A small self-supervised audio encoder (BEST-RQ), trained from scratch.
Training: 7900 steps, batches of 48.
Rows from block 6 of a small self-supervised audio encoder (BEST-RQ), named by matrix and row number. Rows with one number belong to one neuron. Each number is 500 + 25 x the weight over its row's rms, rounded and kept within 0 to 999. All counts start at 0. Numbers have three digits each. After the name is the row's rms in percent of the matrix's.
After each neuron's rows are labels from the 100 clips, of 14976, where the neuron reaches its highest value: "strongest on" is what is common among them; "loudest band" is the band of the loudest frequency at the time of the peak. Only what is clearly more common there than usual is listed. The data: read English sentences (LibriTTS-R).
# fc1: first MLP up (model.blocks.6.ff1.fc1.weight, 768x256), inputs 0-85
# fc2: first MLP down (model.blocks.6.ff1.fc2.weight, 256x768, transposed), outputs 0-85

fc1.633 100:490491519523510468533505488503508465546537481479508502496475518504492551467527476500482514503554528522450452533527440521471490509477506526475505499483535495514497514484480486497497465502472506505531469538526521533521518530517498534546505516473497476507552510
fc2.633 102:494480488517473512491469495549503439486488518491517486503465480494497486486473497520555502495521517503510481457515509481462500459464421485493548490481476476469527515543489543477483500509518527533503494523494513502523499490536495513493492494513519490486481537
strongest on: voice: male
loudest band: 500 to 1000 Hz

fc1.102 075:543477493514510507445533482524529471539546483507480463514499485508511500478499479495503526519476516520472486501517483498474518504531507493482543532481479512513525479481509523492533500512527510470507514491539500483498518502528470540511521513474538533536502511
fc2.102 081:507513453511468498516545515499523521518510502519523491492493492504492545527486498505507514504514465468460540497491493516509473518507525493437503492519508469504498481521505467494485530485496499509428434472524519497525501507516494458464548501501496499482539510
strongest on: voice: female
loudest band: 500 to 1000 Hz

fc1.93 068:520470500527492472481474515531509478514477474474497510483544485469510470511478538487507460492563517488487509512507540493509484521481479501515528535537455511533501521527438490498510560526533516524488497478551493509493535469535507505532492540505496474465473519
fc2.93 067:506486502439439505478529507503461498511549476483519466553511500508465513490499503513518562496510503517509526464530468514521492515477487470494458485554516501496472484493529467494473513525535456495457484528500477489494469497496547488504533503501529501495510497
strongest on: voice: male
loudest band: 250 to 500 Hz

fc1.340 142:486488460504498505548530497536517493514496490514480504542497499520529533480520526489536478490536528531464519527456512476490516513529514483541483463543504484481517486475500521468486504503482454510480487518521487471512498519520503547475549524412483464533502506
fc2.340 139:508493512493509475544480494490510494501480519500521510509480490474490545500502500516502497504505495487545506516485528494493495512459515507482483448520513477496459506521508518495528489507469482521510502508490471469443457455502475542494503504537523474451523501
strongest on: voice: female
loudest band: 250 to 500 Hz

fc1.736 058:523498500531521515481512462471504505526493517491470489462505473486496481467546508502532506493511497458504543483488510461489424544536504453511460523522509546494486466553510523486489532533520509490462505518521499528469490478554479505479516507464500493500514470
fc2.736 057:491546477538505515466526501499480496511565478492522486537508455487524494512507523507482512486571476490476483517500477471481510483515487537486502510547476503501515505496454498519532484512497492505499482543486488548492472496499535455465525489514496501465508471
strongest on: voice: female
loudest band: 500 to 1000 Hz

fc1.622 067:498470437520461478515491525505496502519528455505547473506494535499498437500501455533512484538499487540502461517504508482481503499548478485500495493470514516517523459505504434470531511526449496520509511484460539518497462527501486545486541436513514484521446510
fc2.622 066:486549512464527530507465518474496490492501496482502491478534530504489502477497460489494516491485513491522483468550471499487491467503497498515502485514518529506523487490449541479513481500519486510467502471518488533529501461517469526495468525483471483485509486
strongest on: voice: male
loudest band: 250 to 500 Hz

fc1.697 127:502470471498506508482478530586556478528499525474505484515473524505465512457500522492497518464513480522491486514518489497469474496493483432514530536507529529482500529525474548529524491500510490483503515506539517536491487545490481534480493482444507455463507527
fc2.697 162:511443469511511499482485534497498465501516528505523501486480459482471489469489502496476512483495493509467449510514507484434461529484535508503503551502468503463535500545473537533540461524479523491532529495522516518512526482508502565516515478476558514475510498
strongest on: voice: male
loudest band: 250 to 500 Hz

fc1.143 180:521531489491492510481541469520491474468567501482535521515516519485557561510496541513511490525520530503451499483547491535472475459510508495485521478512500469507484484482488521475539526505494503491494514530516502496450538523536492504508515519509499467528496495
fc2.143 179:567504507536486506483493472502475474550538489496466513479485483510502545521505514469518542516535520508475479525528514536487497491522457528455500523516500495550494512472513460497481536500485487512467520506542542486500513495479511462528488539486481476538513535
strongest on: voice: female
loudest band: 500 to 1000 Hz

fc1.201 084:512500521457516490503489467534506501481481459509495489496539524461490534491501515538520517531497498544511491495528509506509524532503472498472497493508465486488512466478479488537507518502537469499530500469534509510517525522508518509493491490453465468518506515
fc2.201 079:495479512475510507448540498538481520514500493521505485500484471493479542511542518460545519510481464525475518499512520497512494506477540515498508511507524463524465522483485495525452488466520468500495515500538498510483512505479475449531473509526505498523530510
strongest on: voice: female
loudest band: 250 to 500 Hz

fc1.287 087:475481478516485512497523500460491507510537460465504489529507493490482479455471484490503566482557488528500499463484505509458481515536492535485483476545485493485537482507479517480494498519547508548516520530505464453468470472563485477465483540526527551512522498
fc2.287 082:547551462466512498495534449459497483521519465506500515517503508545513462487543504462521484509525497524469515481498518486534511489510542552493470460527450486496477531510516448455530535468485498482488479502496532487473493491502493482494567515497508526571503487
strongest on: voice: female
loudest band: 250 to 500 Hz

fc1.205 083:546509505499542510458489508472487479508493515515511517500540469466494473515515477500503494492529522488500494492456501501516520519468486569480504520526494463473458504542517467430500488566532502510494490528527521474535510463504509415502524465501524511487469511
fc2.205 087:475519475538488470503484492478556492503561508481474516516502505491504534473511524486486494518501498484508535528507474569522515469526481481464497498485500459490503528519503517467475493505519490472503490497508499485492468486498477456511499477515464485537490503
strongest on: voice: female
loudest band: 250 to 500 Hz

fc1.674 073:495494481536521443522486469525524509505518510453513493449508515490502505468497514495510503463507452421518503495531494512510478459536459494501507525498459479525496465526495445490534478507488501504505498535477508479481469467463505523506517519444498485496532464
fc2.674 062:493544486493450520467505550483464525521524510503526467491502495490523523525536496532502523530502514517465494519503512483487529484489495510479486505516542521458506477514503478462462497498493484496491498503537446491515469503489509491521492481519508478507509502
strongest on: voice: female
loudest band: 250 to 500 Hz

fc1.376 058:546520548493517504505503485489580483484479481519516521469547530519468484444483537529485471506525480474497451476569460475510516481493499499523491512533480514493518482498486484484527500452490518470502530508518470498528470568466516504474467487503488513497438461
fc2.376 056:504487495491541507491553493488511534504562506527477497483520526486562491458487485468491504480470494498502537474545470512504507483489490445548507505502429487518511525530502528483495479498478494509459476497507499480501491507458461501505527499506534478522492484
strongest on: voice: male
loudest band: 4000 to 8000 Hz

fc1.235 139:510524485525455524513512513512491516507559495532540553558498468497505508485475523523526500546526518472462495494489531501544474479503587519496450517525495479499488478487505502486485506505471487500459479508481514508497544499515469471501518540483492510539512485
fc2.235 127:507524505488508488489528508499511533517546504517485547584505498503542523490501577546518479528522494482530518460494517488511489469531563531494498455520472503447490441491499512481499539495485501535494502467486485508467454515508481503494505540482496521550495514
strongest on: voice: female
loudest band: 250 to 500 Hz

fc1.479 076:498478504508500516446497514460509504459529486489500522469481528476492515486542461520466504510494506493508504493469495507481491479515504490511515498517495471525491454458510497439499525501471456533492532521537455513502496508526504475559517495519486439478555550
fc2.479 080:480508517484544493503497508484491543477511493521479532510457542505524495484458514474520511500490503515471510528533443477491506472470479475540497527441482487482473516539471460481485510476514492521537501510495530493495524527507488490464487499507520493528457495
strongest on: voice: female
loudest band: 250 to 500 Hz

fc1.3 129:504498475487459470493538439545492522542534537480507496533526464517509488518515524491516510528516491449476493487505512458450467530482544573472489490549478489524472473506498525480487517505534489533472498501536500481458527479544478463493528513514511515532477503
fc2.3 125:510504527474479518520511475478536550533553494532483523546483490525525510466486521525546494510483516508517544463528551500504488498542552509466469451542520504495484457514495456477508537495504516489502480516503451526513494502500483512507522533497498484554492487
strongest on: voice: female
loudest band: 250 to 500 Hz

fc1.341 109:520498514482508542487473521487504466480480491480479485432482494497505455516490471516465499491445462495509478514467428458465512487470501498508526509468529477522565525537482546541532474512504503456534491507483542495529479562524500497530487460530497473429483514
fc2.341 129:509496468514512524450513496499500473544507492505487499471551502496493521477492492498448495483506483515475485521471500499513489517500550495461489533530482524519501527496526489484525482498494481529468512484508496478493485460510521515481465467502510495517496489
strongest on: voice: male
loudest band: 250 to 500 Hz

fc1.279 081:565499519477492484502502547487521508509495531476497504463507478537432521491472510479502495490522515502518485523479519510475423479483427446479511489529480478529503562518512442547548477490484494504494523467493486505472491537489471494450498491470486549539470481
fc2.279 074:485509548445475475513507466543506491532476516461502493552510474499529515500492482522527535445495532531533476494524483462517516501545468534541525517519529516511509497526526544505512541509506480498546507500519474519461487499494537458501521518501498502503485460
strongest on: voice: male
loudest band: 250 to 500 Hz

fc1.222 094:532491521496535510458494491511511512534516481531493503475504472529479471527444522517476486505480496531457487488521465497526456473501533482508457567511514519491503526533442562490474508549515434492496498510514468521475499512474506521505485561492498498542496456
fc2.222 079:549489483480512518486481477472494498537517474481503485499488486447500504508542485469482477471506518486496478486508490477512501505528547488523543499464515540464491486536439507499474482508499507514542474497457521574481522481510509488511517510503495485492499531
strongest on: voice: female
loudest band: 500 to 1000 Hz

fc1.572 070:463500497545484503473508512529511549522499507497472539542521510485498471472528508496478499519532508445537509475460502445524502530547515490519522512479488501492492471522543495494506555471517494485478466460506529496508501484507472434491485519477491512527472527
fc2.572 066:503495510481554485500448514498468475523485529473520532485493497505542485542520531541494490529484529527485511477510479526489503503517501502519496475527489504561505553551432541534502504575500485523491515485521489507528486524490498522450479491493512471506470529
strongest on: voice: female
loudest band: 250 to 500 Hz; 500 to 1000 Hz

fc1.594 090:517453544492521514530520543538525480515459504517473487531488492513490553532471542479494490501498475509463480504486485508517535504435505445520475507559536497501521481507491518454528496508505500506505469475488487516509482536503506560491497504474529492451515511
fc2.594 085:464466480446493496504506512540532484535493506532451498542485527442461510483491506487547494497505518491470510520494497473516509475430506518508506521499450495490499558519493493527523507497520521488513472507509528510505472521539503502481507502513495489495527488
strongest on: voice: male
loudest band: 250 to 500 Hz; 500 to 1000 Hz

fc1.581 093:521505509500549528468507497525505520557497474481546504481488518475516515530482501556498451463482502530484522539497451477534504493489499452469489505508508483541523467539448500520474504503528532494518524525481513525516499506552516493521495499501520518445493528
fc2.581 095:491494458489501480471491482540514487515479442482477490471462474475504469486454503504481524455497499562483501532483470499506482497502519464493524475473509496505540520483482537554502502533508507503523499493493507508491459472529453511522462451566446468530509499
strongest on: voice: male
loudest band: 250 to 500 Hz

fc1.348 038:538466506501524490503490528542494450519505535474497499508487503507470532514478523491482499505469464517436483505488475483498495457518520428495499540507523509471523456502479538495516492484511509490496550504474536474508463530534486481534523463473530481483506487
fc2.348 032:522512498483536568447425480544478502478481461486466469462507512523503509456512479488471489478471500493478508479493503472487462509489475484545539534534487475494501507518502523501545490472467501507496524451520473476480508464478485514469510495505514498449464507
strongest on: voice: male
loudest band: 250 to 500 Hz

fc1.43 075:519495488541506512486491496472496516478506501483494511484516456465542520523445474487534472454493484519443463497498491459504480490544525532501501523535490508498467455522523472467491501492483496497536544535489481476516497464547505491472527538526486506518509510
fc2.43 071:496514518448479501479471478489555460519537483475488528496471524504483478486501540500481526512540546508541495500542476490491471463547487526459486491490529503531522516494468491511518539449501497484506470472514499557462445506525494460476493529514505489511522490
strongest on: voice: female
loudest band: 500 to 1000 Hz

fc1.280 106:485499504462449428469517501489505508507525472462516497487541467491506495476488519504511474495543495491460516490514497458451471501541512496489460505467518495468569488470471545503541521549530518516491483514509486470476525478536489517494502469476486497465470488
fc2.280 102:465514492468498527501520451547479431575470454501475489505492477479504526518511446491511525507557504525487520511493476488514503500479502501457481468526507537488485500505480468492514517482498528538487508515512513468510434491496512482474515443502504508500489547
strongest on: voice: female
loudest band: 250 to 500 Hz

fc1.233 047:539474493516487488490478474500522461530509473490523501525508501504465468493482530503509517512495529551478504516524501502453490511521509489479464497510499557526456523544474518499513524509503512508532530532565492462497532478495482488524479518499510467513493471
fc2.233 036:511523505497554478504480495496481478480520521466520504503539516486488487466519519505479516488467513507490517528502534503497513503525490518501504458506512511473486522489490487475530522496487560541469509459517521487507451508523485461486499512469455529465492482
strongest on: voice: male
loudest band: 250 to 500 Hz

fc1.301 087:515519516511515519453510477490550484523508514526488512500501486464517499515485438494507538500503520518525506493490493532478491462455488526494452510511504529507524481515493530517440492515480513495520502531492502493551443499492514509520512520470534497522496511
fc2.301 079:522478506500481486500510510543482479515473513505506499502496505516525471482505489495485516531488510451454489484525542499443461531533483527516487482480512551493541544516470528471520487518544511518476476526494507499486521464482486509498445487498511467516463551
strongest on: voice: male
loudest band: 500 to 1000 Hz; 250 to 500 Hz

fc1.427 077:533470494508478543525478487522499501469506494501563470485488505481550535483488507492493483512504519493554488494479504533485521447486514498508473553505525503520536478517521503522520490464507525472486497496500490498488482547508486494559479509477486495537537537
fc2.427 065:482521522472518497470489501470471486544504523479471519483492499519526473492504449484493505492481503478486521518541505490503481498539506492554493510517463474497469522522490506478497502428470523525536486482507491517447543475497508491450518484519522535516504494
strongest on: voice: male
loudest band: 250 to 500 Hz

fc1.751 058:534496497423489521515507465487474527503484507492489483486524532551528516521495489472536534497485530502535515483475524516444475467512495515488510511452505536511479486490512531527471498469503506490534493503490530542505480519507484526531525513475467483525533514
fc2.751 049:475502508515466468466539466490467530512500500488513491505509490506509553500505496463480467538510525513504454503510501485522520505528490524527489486537535520512575495528470522479518479489509487504504509467511479499495527495520477531524495519536493509495509480
strongest on: voice: male
loudest band: 500 to 1000 Hz

fc1.308 130:521465445490496491513462531536549501546518522488522471512506487514495531490517501486478529531539500487458511527516469454455498522464511464544490522500511508504546533527469557500518467535520514510461454533526493493507504478511510522487520502458500467486522514
fc2.308 131:539474507452470505517470514484557475514512460479561498507498493493484503471520476496503501503562503507488539493481551486485477500436506521520502541517529505502510519516525493499502505515480479506516486491469478527510486490487528536488517528485517490432535525
strongest on: voice: male
loudest band: 250 to 500 Hz; 500 to 1000 Hz

fc1.541 080:467487520522492473466485462486488437495488504519500517519482508502507511476488503525470470519515508515523505503470499498511459499509514525496504527519519551487507504478478516479495512487477484523510493573497477486447471503516546464547519472476545476512519512
fc2.541 076:501440508504512507499502545512496488527491501510517503470516474493466485517569514488464464497543487506493531470503443532480511540493453467459514523498538518505504475524465496502526484505529518468552486538489486454548495503494529524477458489489474518513469516
strongest on: voice: male
loudest band: 250 to 500 Hz

fc1.545 058:481547459528511523470491493489513489468474518496468520549538481509524460496483511512478542479505517538505480499542491449517514498503533491551487518518498526507448482530469515503484523483481504503485513480569448494471535503520488529473576524517501497487537533
fc2.545 057:498501520482484516505497484479492511491527478514495547491479481484490542442509518493519525494519505470493518470521506526514510490495472476435514540532502464472522470496500483480524480484502523501487508491504523418526460483488484490497471502511521501496484530
strongest on: voice: male
loudest band: 250 to 500 Hz

fc1.134 104:510505513549485487493532486498495491479466499505525524519466495494542512519509515486531503526510553546484505518540549474525487493503519518489461509466480480470505475504493483495466511442470550475473500521463495464480533517531496454485510521477481500539488472
fc2.134 101:487483523500520498503467480493515490483509503528443499556550525572470527478506520503491422519515482499515480513513491513490483455486535554531493451523482505511459446489497516513534483468533515490500449486502482480458525494505498504507503529538478515517504497
strongest on: voice: female
loudest band: 500 to 1000 Hz

fc1.190 077:517513509520504528488473513532522486559550468462479531555473505495494520489491487524511505459497500523480482530514505509515505490449496494501577504502472513517521481526528491469463548488506481528514545517553521530477436495497488497449504543509488491525510480
fc2.190 079:487493499512516519471498532484532505460478515516542537490527512503494499481501506510471511505461527513517488435516467504468493492499528509515488567474478540490504474522510510531550467540516483483516535502513514463474484516502504537514565512485513477486491460
strongest on: voice: male
loudest band: 250 to 500 Hz; 500 to 1000 Hz

fc1.121 089:496507500536477494482518480503467536492518494507517468486530491519507495528497491497491513474488522537511512477520546499457480515508577514487459492511484503506486482468475485483506524485534489499518504474488480491475492488550468506504505535473500511514487458
fc2.121 086:504491506480505512499505499480529524497497470533488552544485489508501503517499495510517418532517490506492530473534502507501510488555510525492494482544487491491486470522496468467507500508527492533498480505502474480464535475508468441480520517511526466508525520
strongest on: voice: female
loudest band: 250 to 500 Hz

fc1.19 087:499540501508493513496466504522485565534545519505490519508445461532532510541496451449493514504509527460478489482513498459470506488523530534512504509526518492498456478447487502480485500485485476529510508500503478504462497531461528477512518494518489504518492516
fc2.19 078:496491460489513498483520481483474518531512498513500516542520502525482501471443501501473483483527504527475483498527504493524473470504541511492497503531512509461478482545527480525481518478526501507498497516522506466514508478487459438511474511505534525492466488
strongest on: voice: female
loudest band: 500 to 1000 Hz

fc1.638 110:533524540540492519518490481520505463479501499503516456459516502495495508489509489503486496506485522499476505474539464460552505468487539450475482520524482498454547512475468472467510487526486507500511504499468495508517480502489475520505461468512514491439468479
fc2.638 098:478478447516508475512520492504496500493510459510478531498471472506478451461500457483498469465446534474496527510483492452532484515503515496512495512551478491499499501509492535472486488509452499505493530470531507479462505489501512501472511457540498502552499494
strongest on: voice: male
loudest band: 250 to 500 Hz

fc1.653 083:531514484526488520456534486457480517494507471503508521534528485513531450472476559500487506527495478539495511503511494489544476581519448501472445445500479466478499500458460503496489542531538490507510507535486539492463497489526469486469508505528475539508486471
fc2.653 076:488516457506513498481543491499479505545531499449485533535536439502474501518495564478527488532512485506473496518499475465502480528525496499523470449514487544525490457502534482492481510510523485498525504480501518480523505516518423476523487548527481493533501498
strongest on: voice: female
loudest band: 500 to 1000 Hz

fc1.364 072:454517515499538523487491467493496506481542443549490499537525501487477521485475511511503499546500504493513510468526489484479484473487486475524499483510480468527493488455480512464511503522517492540501505514509512522467522483482538492480488562469522501532536493
fc2.364 067:562492475521489486456526494456487497538533473492494488498483501489494503514491495518497492482465523511510514512514526543501524495473531536483529502528500501533490504508477480486494531509475546519494477514490490565541541474502467512521518494517496472518497496
strongest on: voice: female
loudest band: 500 to 1000 Hz

fc1.248 083:531499499535494501483487504486521533489509490501515451536485460471475474488490470553538474515491495454518525521500540425497547507447482499506512500516509526489472476481459485452500486495535498541524485524505529471541515521537499528506517520462480447503524524
fc2.248 079:506509507475501506493504560512516470519447509520504559499497558471517534482525498489514494447512499519502493529517492484515523513529539472499516485494539508500517517508515503531478526487503478475459538501508468436472486501475466494468501496527499500492498486
strongest on: voice: male
loudest band: 500 to 1000 Hz; 250 to 500 Hz

fc1.0 132:498476481487518483523511508540502488558511463512528518524507491531489478525533486470510468523502479532476521537495488496483516501496512497498445483500494479482516479471488588494505512495455480540540511528522490473458427503501487513505549513479489430447488500
fc2.0 129:516521491483529518514473562549511498521428499506499508501482477465503496482523512543514503499538515509496504511464496512485487508449531466542458479499551481480483490506518506464476533493510484518544503521471509436518452499476493508477506458491472524488509512
strongest on: voice: female
loudest band: 250 to 500 Hz

fc1.399 081:512504499478489461515491506522534519518560514466539478511497508504481547533523466488463522492503498508473470484521515516495528536519503565546458519505506527517562506546522517510518474508532496538512447490480498497518493484480494515508494481484536535490511519
fc2.399 081:485461490538479498507532507461508520488524487543508491515487488458478480476522488490503501494529526490491513558521492527494512532488475484496508529475531492519502509519450474514483471536508503493499514546529497504447513464502503547499505493466488533469541484
strongest on: voice: male
loudest band: 250 to 500 Hz

fc1.379 105:518553480528479502511557506472470498528527503515520531483501531492490524494460494527513503545534511511492498472553516470489453500513556513478499566486517472493513486522487474480505547520464496493491482512466460508474503502525494533497488536493515545521494496
fc2.379 102:474566493498480486471575510492516525492524490483509473564519504483507488500501574547525469529523513500467508470506504510510470518485537543498499460515438520499458490495490479438527511501515484545501481471501520534511519497525472522502488528478482501514488480
strongest on: voice: female
loudest band: 250 to 500 Hz

fc1.505 129:500510487533506481515510474516516450470489478498546496457516502481535547475465504521462493505521459506472521514510484445543556474494523425438506528526481521493526507493516462510491475502474452492469479501471485466481471532514476511495528466474511509448487506
fc2.505 112:499491475468523516498520537493496500467500493500445475504505469483548480466530488499515442467455516495549497548510458492491500508498512480556488489470470495512507502543481499480502481482466516478534486514477515527506544498493517505490507471498534495508438531
strongest on: voice: male
loudest band: 4000 to 8000 Hz

fc1.387 057:501525533505492528509450464486520457499577478507501494498518534469508489515495454527464510550503488504482497513496516522505498481433528511513513538559500466511550509518523504507494472492522480486559491470505512522519522517491493519517528480535509449494537522
fc2.387 048:542502472505472524474502495506493482506423514500486497507514485532474505487489479463481477513484487484480478464530477521481460468507507471496521492560512512510526514534511487458490499517520469544507540549515481476476482467551520490489469430507490481483469491
strongest on: voice: male
loudest band: 250 to 500 Hz

fc1.726 093:510476505492484537433503509527513506507486475494517507462487516505536454517499479524500480483526521500477533491450518481485469472516499460508494561503513489522493519503499529496522493531490475532510511497489472479504484493525501461512483447505477457422486479
fc2.726 090:473530495477486521489484510525502501480489506510506496513483481475514514494479493506469503485503517504451500524466479487515495515505521489426486523510515503486551515512470503516484532486516527479477500515529522455484513486468583472502532488490468501509499531
strongest on: voice: male
loudest band: 250 to 500 Hz

fc1.197 094:467469520468506462490500535524517533531526505480552490515486450475468527507505503485509510511507563495483499481507489486481468480507556500485455491518503471497508510563460525503454482529507473552462492520488499490518499519527484537498501454491489474495505494
fc2.197 089:497499482498452501523480503493507467568503493517494506537503503508534485495508523483493463484506503510521453487531507498451509508443512514511523518540508506494535528471498512500522526498501499485537478500474459553500519477494489481485500499473509478500506538
strongest on: voice: male
loudest band: 250 to 500 Hz

fc1.141 117:458534488529486503496501451528515539522557468486504526516504473519490475489470526543482504480548529487481508457544495474494465500536548517474437521524510484516549545504479510488466498538514513497518521540534490502502516496487476526492513506528492473484520533
fc2.141 119:495496476487491530525514496464486507529529499520529519532502533526478500506494542508443469485484500538481489481476507463509493494537590448493555463508485549497486487499477448499472500517531510516469544524461482479497516473516531495497521506496517539541500497
strongest on: voice: female
loudest band: 250 to 500 Hz

fc1.181 091:518527468513495506468509523484533449525570491474476502507531472502497498504472524495530477500552518490514543486527508473468472449515508526509464523481522500550514482521508529525531482548507528486557486533494545516507549520496487484490489463534550486485472507
fc2.181 090:518471535512506462512510483522509507533481488513468470452513515534476509470480497474477497536515505544471506461513476514498467492498467500493525526494465510493506521504515503505484542517484489489478528533500481543476505517519507445487517483497528477538527496
strongest on: voice: female
loudest band: 500 to 1000 Hz

fc1.149 094:510500559517528538494524530515500516465520446518560467474516514479512442472467505526498469547547474488534514544512493454500500513465511474477464526480539490519479494492503563498490526462523540524561479495502477514492483451524491479493532491498482518523485496
fc2.149 083:496517517504493488501469501522476495524508524490541503502495506520521530489521519510491497516499497514463468532447501501486464521478507454487495513555449519480491520532512515433521544508533489515510538512491513497519470500492500534470482525510477505498525493
strongest on: voice: female
loudest band: 250 to 500 Hz

fc1.426 112:483519505531472495472487440498488511467508490513536518516525485451554519474502489525491516517499522476487506503517510496468531459534502549469482466513519477490463466501496554476501512494534480526497534514514469452469483429537483480500494532536499517522503515
fc2.426 112:521515516476509480467483483494512512492539496498474495520489497474533505478492532488524489522513517512481517512542501519502502459519531501450519509534469517506496484479474486437524505527447531499488476501502558512519520486542444469468539550516467477537448498
strongest on: voice: female
loudest band: 500 to 1000 Hz; 250 to 500 Hz